Weights of a small image captioner.
Training: ademamix at rate 0.000355, batches of 64.
Data: trained on photos with spoken descriptions (Open Images, Localized Narratives), 2.2 epochs.
Rows from block 5 of the image encoder of a small image captioner, named by matrix and row number. Rows with one number within an expert belong to one neuron, the router's apart. Each number is 128 + 24 x the weight over its row's rms, rounded and kept within 0 to 255. All counts start at 0.
After each expert's rows are labels from the 100 images, of 14976, where the router gives the expert most weight on average: "responds to" is what is common among them. Only what is clearly more common there than usual is listed. The data: photos with spoken descriptions (Open Images, Localized Narratives). In brackets: how many of the 100, against the usual share in percent.
# router: router (encoder.blocks.5.mlp.router.weight, 32x192), inputs 0-95
# up: expert up (encoder.blocks.5.mlp.up, 32x48x192), inputs 0-95
# down: expert down (encoder.blocks.5.mlp.down, 32x192x48, transposed), outputs 0-95

# expert 0
router.0 [165 164 116 125  92 119 142 123 142  96 159 145 138  93 117 175 153 164 138  81  97 116 130 100 116 127 122 161 112 122 123 122 161 146 109 147 107 127 150 149 118 208 132 143 140  99 143  71 132  98 125  87 158  64 134 156 154 152 107 109 105 140 104 135 161 102 145  99 172 118 128 167 136 111 135 168 159 132 148 102 155 108 150 135 123 103 106 137  81 118 148 157 101 126 182 156]
up.6 [128 128 153  64 128  87 128 128 128 149 128 128 157 150  79 128 111 128 128 128 147 128  94 145 128 114 128  73 128 113 111 153 103 128 128 103 128 117 113 164  82 128  94 151 128  96  58 128  82 128 148  45 128 128 128 128 115 128 128 128 128 128 128 128 168 128 128 128 167 128 128 173 206 111 108 128 128 163 109 128 128 128 128 128 128 128 154 128 128 128 128 128 128 128 163 128]
down.6 [102 118 159 115 199 143 128 102  92 195 152 128 128 128 100 128 100 101 105 128 128 178 128 157 166 128 128 101 128 128 128 128  74 107 144 128 128 128 113 181  90  73 128 138 169 146 128 171  96 128 128 128 128 116 136  92 153 128 160 160 128  95 128 128 128 128 128 128 128 113  98 107 101 142 128 128 108  86 146 169 128  94 128 145 149 128 121 159 128 128 155 128 153 113 107 152]
responds to: text has "color" (34 vs 13.3); text has "white" (31 vs 11.4)

# expert 20
router.20 [ 96 143 122 156 137 172 149 106 145 152 131 161 126 122 122  59 126 125 115 108 106 139 154 109 139 139 152 133 121 125 128 117 140  96 109 143 120 104 132 116 138  86 151 119 106 177 159 149 168 154 146 181 124  99 129 116 145  93 131 135 102 136 155 134 105 173 126 115 113 106 121 111 115 133  99 153 116 105 139 126 143 124 138 107 103 145 102 135 141 113 132 103 140 124 101 145]
up.6 [102 102 112 169 150 159 128 128 128 154 128 128 101 128 128  84 156 152  93  97 128 142 149  97 128 155 118 141  96 128 148 128 154  90 112 128 128 155 184 108 140  96 128 152 128 161 128 128 128 128 128 182 141  80 145 106 128  98 128 143 128 147  90 159  78 174 147 113 128  90 103 102 128 128 105 154 128 100 128 147 145 128 102  89 128 146  98 159 113 149 128 100 128 128 128 170]
down.6 [128 128 128 128 144 162 128 128 128 181 128 128 128 128 128 128 128  66 128 128  90 128 100 158 128 106 107  79  83 128 128 128 128 128 128 128 157 105 128 128 128 128 154 128 163 128 128 128 128 208 156 128 128 128 128 128 128 143 128 171 105 128 128 151  62 160 156 128 128  88 149  74 128 102 128 175 128 128 128 128  90 128 128 128 128 128 128 128 148 128 128 128 150  89 128 128]
responds to: text has "sky" (88 vs 24.5); text has "trees" (68 vs 27.2); text has "bottom" (31 vs 10.3); text has "buildings" (27 vs 11)

# expert 17
router.17 [125 139 144  99  95 119 152 139 164 129 107 153 133 134 101 137 135 115 121 145  85 107  97 147  90 126 120 106 127 118 136 145 113 103 109 118 127 111 119 120 127 133 134 134 107 127 209 162 116  74 119  82 139 167 108 157 128 112 134 148 122 113 167 132 142 166 105  85 195 154 130 126 148 146 107 127 142 105 139 104 121 123 133 142 119 148 113 129 111 125 138 139 164 141 144 151]
up.6 [139 128 141 128 137 106 102 128 128 135 128 145 148 146 122 193 128 135 115 138 142 103 101 135  84 134 144 133 138 111 131 194 102 128 123 117 116 111 120 140 100 151 124 130 133 101 173 104  93  98  98  55 110 145 122 181 115 159 130 110 128 147 119 116 139  93 102 100 162 118 113 124 146 133 135 121 145 158 145 101 123  77 128 117 138 151 135 119 118 135 128 114 139 156 134 108]
down.6 [112 128 106 169 153 149 157  86 156 128 169  84  99  74 167 128 171 152 128 128 128 154 128  78 128 178 128 128 146 196 163 151 128 128  89 173 128 128 128 128 128 128 128 166 168 131 140 128 128 128  89 147 128 123 163 145 128 151 128 143 107 128 128 166 128 128 128 128 128 131 103 128 115 123 128 141 115 128 128 193 196 128 128 128 136 167 128 155  89 128 128 158  91 128 128 128]
responds to: text has "sky" (53 vs 24.5)

# expert 13
router.13 [116 147 145 150 113 155 136 142 138 120 120 147 128 129 114  35 145 126 123 126 101 133 132 128 125 126 143 165 132 128 107  74 133 136 116 118 132 108 112 120 141 120 166 108 121 144  79 155 145 127 157 158 142 104 115 124 120 118 115 136 128 123 151 117 109 147 118 120  95 139 137 142  95 137 128 149 119 108 136 114 144 148 139 114 132  80 121 120 137  98 116 131 129 135 112 122]
up.3 [ 99 133 128 163 128 180 151 132 128 128 135 139 116 108 128  37 145 135 110 119 111 155 157 109 128 128 136 146 114 128 128  80 128 101 109 140 128 140 139 114 145 116 150 115 119 164 128 146 169 150 142 213 138 118 118 121 133 115 133 135 116 128 128 144  90 166 128 128  82 128 128 107  90 153 112 142 119 100 128 134 147 134 143  90 111 100 118 137 136 113 128 119 128 128  94 128]
down.3 [128  88 128 128 162 128 128  76 173 128 128 128 128 128 128 128 128 128 105 128 128 174 128  61 105 128 128 128 128 165 128 128 162  89 128 223 128 169 128 128  94 152  99 128 128 128 128 128 128 172 128 166 155 128 161 101 190 128 128 154  96 128 128 128 128 189 190 128 128  99 128  87 128 128 128 128 102 106 128 128 173 128 128 128 128 128 105 192  69 128  82 128 128 128 128 128]
responds to: text has "sky" (76 vs 24.5)

# expert 9
router.9 [ 84 135 150 130 126 171 132 134 127 124 119 135 115 154 131  35 141 120 123 179 122 143 118 139 130 122 124  90 161 129 129 100  94  96 119 111 135 108  89 135 132 106 150 112 121 153  75 206 143 110 146 140 116 123 106 154  95 126 118 138 142  90 173 114 151 160  62 115 124 164 129 114 148 146 118 138 106 115 125 129 125 155 121 150 130 136 116 107 119  90 119 173 132 127  90 105]
up.3 [128 128 128 118 128  62 128 108 170 120 158 153 128 128  91 190 119 147 138 128 128 128 128  97 128 128 128 151  49 128 128 128 231 161 137 128 128 128 193 115 106 128 128 128 128 128 128 128 128 128 128 128 128 128 128 128 225 140 128 128 128 128 128 128 128 100 128 142 138 128 128 128 128 128 128 128 128 128 128  44 160 128 137 107 128 106 128 128 128 128 149 128 128 168 188 128]
down.3 [160 102 163 108 147  92 150 128 128 128 128 128 104 128 107 146 128 128 128 128 128 128 128 151 128 128 128 128 128 108  54 157 150 128 187 128 110  87 181 128  98 128 128 128 128 152 128 110  94 128  87  94 128 147  94 174 102 181 128  92 171 128 128 128 128 128 147 128 107 128 128 128 128 128 128 128 128 128 166 128 128  91  89 158 128 128 147  82 160 231 128 128 146 128 128  92]
responds to: text has "grass" (25 vs 9.7)

# expert 6
router.6 [125 138 142 117 144 139 103 142 115 159 105 127 171 135  90 122 115 100 134 158 162 118  75 154 144 121 157 149 123  84 129  94 109 193 135  99 135 138 134 147 148 106 135  92 103 123 192 172 108 135 124 126 121 161  98 130 110 112 147 107 130 122 123 102 111 132 127 128 109 120 142 144  51 160 127 126  93 108 138 113  92 116 136 134 148 125 156 102 184 129 117 119 162 158 114 103]
up.3 [128 128 118 140 128 106 159  99 128 128 143 128 120 163 147 152 104 128 148 128 107 128 166 128 116 128 115  99 128 128 116 128 128 128 128 128 128 109 118 128  86 128 128 142 128 100  59 117 111 128 148  26 128 114 128 128 117 128 116 128 128 128 128 128 111 104 128 128 182 128 100 103 197  68 153 128 128 149 101 128 151 177 128 115 152  99 128 153 115 105 143  77 115 128 187 128]
down.3 [128 128 128 128 128 128  96 142 128 128 149 106 179 128 150 112 154 100 100 190 149 159 107 128 144 128 162 105 188 128 128 142 159  96 128 128 128  81 128 166 128 128 159 150 142  85 155 173 143 146 109 128 128 128 128 115 148 128 162 128 156 183 128 128 128 128 128  93 142  94 128 128 128  98 155 158 128 101 169 156 177  83  84 163 114 152  88 128 106 173  88 159 142 128 141 128]
responds to: text has "plants" (32 vs 9.7); text has "grass" (27 vs 9.7)

# expert 12
router.12 [131 172 160 141 114 153 127 132 129 152 135 154 174 124 117 116 150 120 122 120 132  97 105 147 109  99 158 168 134 102  89 101 135 145 139  94 121 130 146 124 105 174 157  97  63 133 218 154 135 104 137 119 141 115  90 131 121 178 156 102 116 135 138  97 114 135 105 116 115 151 155 166  87 142 137 122 122 125 150  63 130 118 139 115 141 105 152 112 130 109 108 134 193 143 121 117]
up.6 [128 128 128 128 128 150 161 128 128 172 128 115 153 100 128  92 128 128 100 128 107 128 128 128 128 137 139 128 117 128 143 128 128  40 128 138 150 142 150 128 128 128 128 128 128 128 228 128 152 128 128 175 138 128 128 128 128 128 151 128 110 128 128 142  82 128 145 103 107 128 128  91  36 170 108 128 128  65 143 139 139 101 145  90 116 157 146 128 128 145 146 128 128 128  86 144]
down.6 [111  82  95 128 128 100 128 128 128  94 128 112  74 105 128 160 116 128 128 108 128 128 172  88 106 183 116  99 128 205 128 128 164 110 128 128 128 151 148 114 128 128  92 128 128 128 100 128 128 128 164 114 128 128 159 128 150 128  92 128 108 106 110 203  83 128 128 128 144 144  67 128 128 128 128 128 164 128 128 128 128 172 115 128 128 128 128 156  95 128 167  89  89 128 183 128]
responds to: text has "flowers" (26 vs 3.1)

# expert 31
router.31 [122 145 137 118 105 125 106 161 116 119 109 129 130 156 120 150 119 112 125 112 138 104 125 150  89  98 125  99 147 102 110 112  97 154 158  92 120 104 109 126 133 152 135 100 119 116  45 119 136  77 143  81 122 118 122 148  98 150 134  96 123 105 141 128 136 135 113 125 128 197 146 147 154 138 151  98 133 155 111 105 118 151 154 132 169  69 151 119 123  74 112 123 134 121 151 127]
up.3 [ 94 128 103 128 128 128 128 142 110 107 152 128 104 147 128 104 128 164 103 128 100 143 173 128 128 155 128  96 128 128 128 109 101 108 144 143 128 150 128 147 128 159 106 162 128 128  79 149 128 128 128 149 128 106 164 157 128 148 128 128 109 128 109 161 107 156 110 128 128 201  93  88 181 128 152 128 128 104  98 128 128 128 128 111 159  99 111 128 128  95 128 128  97 106 128 152]
down.3 [128  75 128 128 128 128 109 128 128 128 128  62 107  88 185 128 161 161 128  89 151 128 151 128  90 128 160 128 128 177 152 128 153 104 108 128 128 179 128 101 128  80 128 128 128 128 128 155 128 152 128 149 128 128 157 128 142 147 128 155 159 128 128 165 128 128 100 128 128 144 128 128 158  96 128 145 152 128 174 100 128 128 128 128 159 168 128 128  83 128 152 173  76  74 109 128]
responds to: text has "lights" (29 vs 7.8)