config = dict(
    train_examples=203450,
    encoder_expert_mlp_ratio=0.25,
    decoder_parallel_block=False,
    eps=1e-08,
    ema_decay=0.99,
)
Rows from block 8 of the image encoder of a small image captioner, named by matrix and row number. Rows with one number belong to one neuron. Each number is 128 + 24 x the weight over its row's rms, rounded and kept within 0 to 255. All counts start at 0. Numbers have three digits each.
After each neuron's rows are labels from the 100 images, of 14976, where the neuron reaches its highest value: "strongest on" is what is common among them. Only what is clearly more common there than usual is listed. The data: photos with spoken descriptions (Open Images, Localized Narratives).
# fc1: MLP up (encoder.blocks.8.mlp.fc1.weight, 768x384), inputs 0-95
# fc2: MLP down (encoder.blocks.8.mlp.fc2.weight, 384x768, transposed), outputs 0-95

fc1.677:128186128094140109157118128101128138128128128114084118128128128197128128171142079128093139154128228138146114109128128115128140118119108100128137128112142128170088128084176128102128128128128190128128128128128115128163152128104128142108104097128105128111128146109103128143128128128128128169
fc2.677:154128086128121143133154026128135128137089113157118137119125155128124025128128135128123138128104132128116131118123092118128100128128133122117128128128128181140128128124128125121132124145107125122106089082037142114133132134128135132128121137122136210136110133103132164128149119109128157128
strongest on: text has "sky"; text has "trees"; text has "grass"; text has "plants"

fc1.184:128161128101139105166120128044128151112128128104091128128135128165128128163141090128087128164128226143152115116132122113128143102113099100120136122122128128176096128085183116096128132128134196119116122128128109128162142128110136124095111104124097128097140154106097128146128142128128128162
fc2.184:094128154128128128128113191128105128128176148103135098149140104128158192139128128128128128128149128120128119128118160141128163128137128128141143128128128091128128128128128128150118143120128128141128179212179128128128116128128118128128141112128128101128143128128128128110112128149128117120
strongest on: text has "trees"; text has "sky"; text has "water"; text has "grass"

fc1.261:128170128103128128155116128080144128110128128128085111128128128164128128152128060151082128145128193152143128114128128117128128144128128094128128128128128128166093128077213128116150128128128192128128128128128108143128164149094128168113128106128114128128128128128107128149138128128128140152
fc2.261:149128102128128128128143038128128128138099115148120139116124152128112013128128128128128128128110128128123128121134106119128098128123128128120121128128128159133128128123125128119135116137115128123120101053065136123136128128128135128133123137128137199138118128128128145138146121113121145128
strongest on: text has "dark"

fc1.146:141145128118137106156128128135112144175128123128215165121120128118128128128178144098152128155139128102111133147107121134115123067091137128152128144139128119115159114156098119109119128138144134128142122128128147115187116110144128092101123148128123123110139165128147121119089148128118111128
fc2.146:166134101128121141133154088128145128139068098168118144128112138128120067120133131131122131139105132133114137123138068117119073132122133124102100128150134204138128120124128126101123128154108131125110091112043142128136126128131130132131119143128142183146099139083132159141148120109116167130
strongest on: text has "people"; text has "standing"

fc1.257:142086128147128128107137128158111128171128128140212153128118128095128128090150170112179117115139068098104137151107128150111114099118143149143128140136128128077174120164084128128113128128139091128144128128128152113128099098157128077138128170128142128128128128150172117104099137128116113090
fc2.257:103128159128137107122102201128120135115173144087142111128136102128134215128128128128133120124148128121143128140128182143128170128128128132146128128123128069113128128137128128141128135108149128139158168168207115133128128128128128119128133118128114059121152122162128090119104137141135093128
strongest on: text has "people"

fc1.583:128224128094128111167108128145128104189140128128128128136091128128128128143128095112080170165128128128128144105100118128128138109138128117135128140128147128128090151143159119093128148128128172141141119128128117138155147152139128174090128101138110128128111170101156138164118128128143128160
fc2.583:128132153128128128128128202128128128128137128128136117128128128128128225128128128135128128128128128118128128136118142128128146128128128128128128137137128114128128128128128128128128128128128128128128128229154128128128118128128118128128128128128128087128128128128128128121128128143128128128
strongest on: text has "lights"

fc1.149:128112128154128128128128128164107111156128142128209152128128128079128128104143178087160128128128035097102145153107128128128128107114149155143128128148128128076198128192081128158128128128144078128148128128128152128103113128128128091114128163128144128146128128151149105108113146128128113082
fc2.149:168128084128116147128157024128128123140075112161119141121128153128142055117128139128119144128099137128117128121128084112128106134117135114115136128128128196139128128128128128116128128151100123128104076105031143106138135137128138133128120137117132203139109133102136172128150121111128164128
strongest on: text has "trees"; text has "sky"; text has "grass"

fc1.712:143149128128128090169128128128116158175128128128190158128128128128128128128177149111128128176154142091128139142104128128104128068105128128152128128143128113128151128170111107086128128144148128139146114128128143111189128116141128080096128128128110128109146174128144128115086160128110107146
fc2.712:173135128131128128132153128128142124136068094163117128159107128128143103114128128128118130146113132128112128128146071120105063137116137125097097128161128210137125123128133123099114128156101133126103095190060142128140115128134128142124122142126141162128097140073128161147148121115124172124
strongest on: text has "people"

fc1.168:128190128085141110154128128079128143128128128128096128128128128173128128162128067128089128170128228128142128111128128115128128105128115103128128128128128128165086128096198128094128140128128215128128128128128106128162146128128128149099107103128111128111128146112111128152128128128128128178
fc2.168:157134081128115148139158045128128121147089114156119134132123155128128033128124139128121141133099135121112128116113087114137105133121138121114146128128135184141128135123123128115128128150103128128093079100037150106128128133128128133128120132116137210138103128099133179128149113109128171123
strongest on: text has "trees"; text has "sky"; text has "grass"

fc1.258:110128128134128137121118128098150114083128136116072097141139128142128128141079086149093128121114160156151121117142136119146138178140120128108128116118128128146092154084170134146146128113114147128118136128128088146084138149097128167135136096128122128128128107128110128152152105128144144140
fc2.258:109128155128128111111098211128140137110154128128139128128128098135128252128128128128128112120128120128128128149143159128115128128128115128145110128145128091118136128128136128128128137112143128128152154186217128138128128128128128128136134128128128035121148120152128088128128128144138092128
strongest on: text has "lights"

fc1.615:128073128186128128100128128162128128138128128128174139128128128080128128085128184128170128094144039115114141142128128145114128128128141161128128128141128128084171128170069128141117128128128067128143128128128128128100103104155128103154153149145140128140128128142146128107128128128128128088
fc2.615:151128089128128141136148024128128128136089114151118128119128152128113027128128128128128140128114135128123128113128098116136105128128128128116128128121128174141128128128128128117135120143109128117109096054061138119128134128128128128128118128120128227128114128111128161128142122106122158128
strongest on: text has "grass"; text has "road"

fc1.39:128075128169128142108128128167128128149128128141193128128113128076128128086128174116172128100144028107107141140113128157128128128128142160128128128128128128062186128168075142154114128128128078128148128128128144128099097113152128107154147154128146128145128128149151128111115128128128128091
fc2.39:154133089128121140134151052128128128139095111159117138115121152128118025128130133128126137134109132128115132113125083118133093128123133123112125128128131180138128125123126128111132123145110128126108090089035143117134128133128131131128120136125139207140105137101134160134149121106120159131
strongest on: text has "people"

fc1.465:128147128111128128128128128035128128093128128113075097128151128180128128149128080153102128128113214149159112128142128114128128128128128106113128128128128128166096128047203128128128128128128182128109128128128091128128128128081128149111128103128114128128128128128128128144143128128128128128
fc2.465:162136090128116150139159058131128120145081108162117138128118148128133017120128136128121144137109133128111132117123082116128089134120140123112128131134132193142128128124122128105128128151104128128099082115032151115137125134128135136128121141119140213143102136088135172131154116110128167128
strongest on: text has "sky"; text has "grass"

fc1.0:128181128105128109163117128071128128106128128117090115128128128178128128165128070128081128163128220140153128113128128110128138128117110104128128118128128128176094128083205117103140128128128200128128128128128107128150151140101128149107115095128107128111128141110102128158128128128128128171
fc2.0:162132091128116149133158045128131119144082109160118136128122149128137027119124134126124140128104132128113131119128084114128091136128137120113128131135128196140129130121123125111128128149102125128098085128036146115134128133128137136128125137119137213142103128093134179133154116111126167126
strongest on: text has "trees"; text has "sky"; text has "grass"

fc1.386:128111128114128128128128128040128128094128128108077090144154128172128128128128080128101128160106206158164101128148128128128141128128108093106128128108128128157094128041211128128128144128128178128110128128128106128128128139097128149128128089128108128113128107128128128148128128128149128128
fc2.386:105128156128137128128108204128118128114160140105136120137137104128128226128128128128128128128145128128138128128128156140128151128128128128142136128128128084120128128128128128145128135114138128128146164187214116128119128128128128128128128122128120050128145118128122102117107128137134101128
strongest on: text has "sky"; text has "grass"

fc1.222:128198128100128114172114128093128128128128128115085115128128128153128128156112065128069141156128183146144128103128128113140128128128113096128128128128128128165087128107200116095151128128128192128128128128128106148128163155114128175107128097128112128128128147106107147161128128128128128164
fc2.222:104128162128135115120107200128128133113156142100141117138135110133139242133128122128128121119142128128139128142128164137128164128134128128141128128128128076119128128128128128147128133114142128128147162183212113128123128128128128128128134118128117046112148118159128093121111134147136098128
strongest on: text has "dark"

fc1.382:128177128100136105152110128073132147128128120113089113128128128184128128154128077140086137166128218137156121111128123114128139110121115103123135128120136128177091128103213118092135135128128211128125123128128102128155149135118133135101115103128098128109128145106109137153128142128128128176
fc2.382:162128086128111149128163042128142128132081118163121137124128155128128049128128133128128128128089128128110128117124084118133100128125128122117128128124128193138128128121128128122128128150104128124096083111021143106131128136128128128128128138122136204133111131102135158128160118128128159128
strongest on: text has "trees"; text has "sky"; text has "grass"

fc1.443:128180128097137100154114128098128139136128128111096128128128128185128128164155094117090149156128211128145119105120120118128145095093111104128128128120144128162096128113165128099128128128128180128128128128128115128175146135115128128091110098128099128110128161104107128142128143128128128179
fc2.443:161128078128118142128158032128138128140079106153120140128123150128122061128128135128117139128094128128115128118124085115128099128123128121114128128128139184140128128121128128128128128150105128116103079077041148105136136128128128128128119137119139190138108135099128165128143121111128167128
strongest on: text has "sky"; text has "trees"; text has "grass"; text has "plants"

fc1.227:128191128090145095171128128099128152128128128128112128128128128183128128165159086128101141177128239128128128117128128117117128079112116108128128128128142128162095116110167128083128128128128200128128128128128128128183128128115128115097103109128108128105128159110107128140128141128128115173
fc2.227:161128080128115154128152021128128115136075113155119136128128157137142031114122140123116149128101128128118120122128100110128114136118139114120138128128128193140128137128128117128128128145095123128096079094035143112137134140128143138128128139114128215142109128102133177128147116110134164128
strongest on: text has "trees"

fc1.372:128057128189128140093128128163128128128128128128166139128128128090128128091128185128167116086128047128116139142128128147128128142128128167128128128128128128090169128158070128155116128128128065128128139128128128128099108112148128108151162150128140128145128111145128128107128128128128128080
fc2.372:157128087122128136128149025128128128137086110153118128128128148128128013128128133128117143137111128128122128118119088121128099128119134120117128128128128179140128128128128128110128128146109128121112087075051141115137133133128128128128117133128134203136114137106128163128142128128128160128
strongest on: text has "people"

fc1.754:128037128151114128044128128073128156069128128115100103128128128128128128128100145156128102128112178145150092145152147128128143128128128128097128128128128128112112128063128128150107144128128128128094149128128104128115090128128128107128128101105128128128128085147147098128128128128128128112
fc2.754:146128128136113145128160128136112121138104105145120128150128108128161128128117128128119153144128128110109128128109082128128103128128141128113152128128128190128128148128128128108113143156097128128094114220072159108119114136128128137128128128128140175145099128084128188111139113128128184115
strongest on: text has "sky"

fc1.523:146128128128128111165128128140103128170128128128208158128128128109128128128176153100165128150128106093113128155100128128113128058096128128151128152141128128114168108157101128105128128141147128128143128128128156113182114111151128062110128158128128128112128169128154128112095146128128105114
fc2.523:154142100128128128128148067128134128144082100155118145120107150128102065128140128128116128143128142128117135118135084116128081128128128128110117128143142177137128116128128128101128128144116142128121101065045140128143128128128134128128114145128137178142106139089128139142143128128115152141
strongest on: text has "trees"; text has "sky"; text has "standing"

fc1.684:128060128190115154072128128168144109113128128128128128128128128082128128085095154128157128071128034128128128128128128147128128181143141159128128128128128128095145128141092128174128128128128080128128128128128128128062128128142128144164168144128143128150128089144128128128128115128128146079
fc2.684:163136086128111152138159036128128128141079114151119133128128148128143038120120137122119147128099128121113128120115089114128112133119136114114128128128128198140128140128128128113121128150099128128096082128037146106136128140128136136128128128113128210134099128098128194128151116117134174122
strongest on: text has "grass"

fc1.34:128051128176116153068128128171128112128128128139173128128128128096128128078115175128167119074128035128111137146128137157128128162138136157128128128128128128075165128149082140163107128120128076128128142128128128128090098128152118118149157153128144128151128101154150113114128128128128128073
fc2.34:106123158128128128122128196128118128118156145103135115144128111128149218128121128128128128128141128128134122139124163137128171128128128128141128134118122128122128136128128128146119128116135128138128164206197128134119128128128128128128139128128119072128137118152128113114116128143128107123
strongest on: text has "holding"

fc1.244:128050128173128147081128128168128128128128128128149128128128128081128128093099167128156128081128029128128128128128128149128128164128128163128128128128128128078153128150074128175113128128128071128128145128128128128083102128144128128164145128128128128151128103144147128128128128128128128084
fc2.244:159128084128116150128152001128128115141075116151128136128128165128128019128128137128119147128097128128117128128128106112139116140120128112128138128128128181143135128120128120128128120144097128128104088078060142110128136140128148128128128128118128202138110128112128177128147113109128161128
strongest on: text has "holding"; text has "person"; text has "wearing"

fc1.46:128071128160128146146128128160146128153128128128179149128128128071128128093128167103178128109146045109104128143128128145128128128128144165145128128148128128086189128164071128164128128128128068128145128128128157128089100113156128104164142161128146128143142128146142128128128128128128128095
fc2.46:097128158128138108123101205128120137115177145099140117128134102128128228136128122128128118124152123120142128133128173128133166121136119134146128128117128063115128128136128128146128134108150128135156169158219114136121128123128120119128133118135116050113152122163121084119102138144128094128
strongest on: text has "trees"

fc1.557:113118128138128138128122128084144119078128140116067100139142128128128128142092101128093128117121162169149121117151134128137138175142115128108128114119128128150095144074168128148145128116119145134118135128128105149079151141087128166128137103128118128128128098128099128147144113128139145128
fc2.557:151137128128128128128143153128146128143094104155116141147098116128109128128128128128128111145128128143128140118147084118117066128128128128103084128160128188128128114128128128091128128147128139128128128142061142128128128128128128128128128142128149205148088146060128173149149128107110169128
strongest on: text has "lights"

fc1.53:128155128110128128128128128060141128108128128115074102138128128173128128154111068128087128128113204152148114116143128116141139161128111110110128118110128128159084139061201128128146128116118178128115128128128103142108148141093128170128111099128128128128128115128111128156147118128140128149
fc2.53:160136098128119143135157070131131128143084109160117139128116147124128027123128134128124139139108133128112135119128078117128075132121139126110124128140128196141125125124123128101125128151106132125100087128032147116138128132128128133125122139123140214143099140084136170136153118110124165128
strongest on: text has "sky"

fc1.333:128128128143128128132128128169121118169135128155221151121107128069128128108151159103162132118142038103093141135103124156128118113116151143147124135133128118052168134161073134142111128128132085134147128128128144118134111117158116115128139155136147124141119139144159128117100128128123120099
fc2.333:169132081130120150136161078128137122138068103163118136128121147125120054128128133128123135129102134132115132116124072116133092133128132125107126128128128191139128131122124131112125122159104128123101088118040141119130125132129128133128118134123142193141093137096138173135149114106121173130
strongest on: text has "people"

fc1.648:128171128097137113152128128074114147119128119116096117128128128184128128160154087128093128160128236140143115128128128116128141099108107092128128128113128128167092128079183115098128137128128198128119128128128117128191138128115128128090103102128104128103128151113105118138128140128128128161
fc2.648:154132083125120143134156028128130123139087116153120135122123153128121031126126136126122140130105133128115130117119091118132106130124134124116139128126132182139128128124124128118131125145108126120104089073034143109132131133128132128128120133119135205136105133100132166128145121109128160128
strongest on: text has "trees"; text has "sky"; text has "grass"; text has "plants"

fc1.435:128174128096144113158121128062120143114128123113085117128136128187128128167146083128091128157123237141143115114128128115133138110108111101128128128117128128163098128077185120109134128128128187121121128128128115123173147128108128134097110103123106128107135147117093119141128139128133128162
fc2.435:153128082128115144128153015128128122139085115150120138128128156128128039128128133124128140128106128128117128121125097114128110134128134120119137128128128181137128133128128128121133128143102128128104090054037141113128128132128134128128124128118133207136109128100128169128142128110128164128
strongest on: text has "trees"; text has "sky"; text has "grass"; text has "plants"

fc1.202:128108128152128128128128128168118128153128128137202146128115128071128128086138173117167128115140032098113143140101128143116128106128145152150128140142128128094167128175076128128118128128128091137143128128128142128128095114173128099128138150128137128128128142136149128105110128128119128100
fc2.202:149128096128128128128128053128128128128104128146128128128128137128128028128128128128128128128128128128128128113128100128128102128128128128128128128128139164128128128128128128112128128128113128128128104060064139128128128128128128128128128128128128190128114128128128154128142128128113158128
strongest on: text has "people"

fc1.220:128163128095139114136114128073128148106128128116078114128141128187128128158128072148095128152128219142153116115128128115128128128128116101128128118113128128164081128091213128109128128128128190128128128128128103128153155139103128128100111105118110128115128128118106128145128128128128128159
fc2.220:156128092128115140128156030128128128140084114154128140122128156128128031128128128128128142128104128128116128128128098128128112128118128128120128128128128170128128128119128128117128128128106128128102086061035142110128128128128128128128128136116128198128114128113128159128149128115128156128
strongest on: text has "trees"; text has "grass"; text has "plants"

fc1.42:121168128097137118144120128071128135109128128115070113128138128191128128158128070139092135161118215148150128113137128117128137128128113105128128128109128128168090128068218128113144128128128196128121128128128111128142152134105128145118108110128110128115128128117111128144135128128128128159
fc2.42:165128089128113153128158054128128115128073108158118128128128142128144016128128128128118155128107128128110128128120086116128096128128140128114128137128128191146128128128119128117128128153091128128096087128033148113128119140128128140128128128118137228139094128088144182128154110128128162128
strongest on: text has "sky"; text has "grass"

fc1.379:128192128094142101168128128107128137146128128113112128128117128168128128166148076118088146173128202128128128110117117116135145104103113112128128128128128119163102138117170118091128137128128200112128116128128116128190141128119128128104114109128094128106128169101110128156128147128128114188
fc2.379:102124158128132125122101173128118128117162145095135114142141105128156202128128128128128128121147128125145118138128181138128178128133123128150144131118123076119132141131128119148124128111137126136144165178215112128123128131128128128128139120128112070115152116161123128117109131146143104128
strongest on: text has "trees"; text has "sky"; text has "grass"; text has "plants"

fc1.426:128166128097140113159128128065128143112128128111089128128138128191128128167150096128097128154128250136139116119128128117128138104099114101128128128115128128165100128093171118104128128128128179128121128128128119122181148128108128128104107109128100128102136149118097128135128139128128128162
fc2.426:152128089128117145128148028128140128133090118155128128128128151128118030128128133128128128128103128128128128119124099118128104128128136128113128128128128180138128128122128128128128128128106128128107095054037138113128128128128128128128128128128128206139108128109128160128146118115128159128
strongest on: text has "sky"; text has "trees"; text has "grass"; text has "ground"

fc1.671:135101128147128124124132128149115134158128128136234157123120128084128128096153171110171114122137051106105141150110128147118122095118139140144124142138125122086174121157076123128112128133137094131138128128128142119142099110153128092126135154128136124132137140147162122111101136128119118088
fc2.671:166132088128128139128152059128140128128059098160120142128128146128128046124128128128120135128103135128120128128128078120128085128128128128111116128143139192136128122128128128110128128150102128121113088083038139119135135128128133128128114138120139181128105128098128128128142121101128163128
strongest on: text has "people"

fc1.539:128094128165117140107128128178128117157128128149191141128107128076128128082128172116166128099142037106104148128115128150128115128128150158144128128143128128080171128176078139147116128128128072128146128128128145128118106128167128114146152154142146128146128128145153128111117128128128128097
fc2.539:106128159128128114128104215128115128115175142088140110128141094128146218128128128128128128128154128128141128128128171142128165128137128128144128128115128080118128138128128128138128128113147128140150168186214111138128128128128128128128128112128128065128148128155128099117109128143128097128
strongest on: text has "grass"

fc1.541:128092128150128128128128128165120128174136128144221151119107128084128128102146175111165120128151048096102140148104128159119113104111139149140128128143128114048184128166074128128103128137140075136147128128128147117128103100149118093128145166128140120128128137149162128112086128128114110089
fc2.541:095128163130128120122100180128128128120173150097136116138137104132147209128128128128134120118141123122140123138128190137128167128128122128144142128119128080120130139128128128150128128104145125128146162188211128128121128128128126128131140119130116073119148128156128102115109131151141096128
strongest on: text has "people"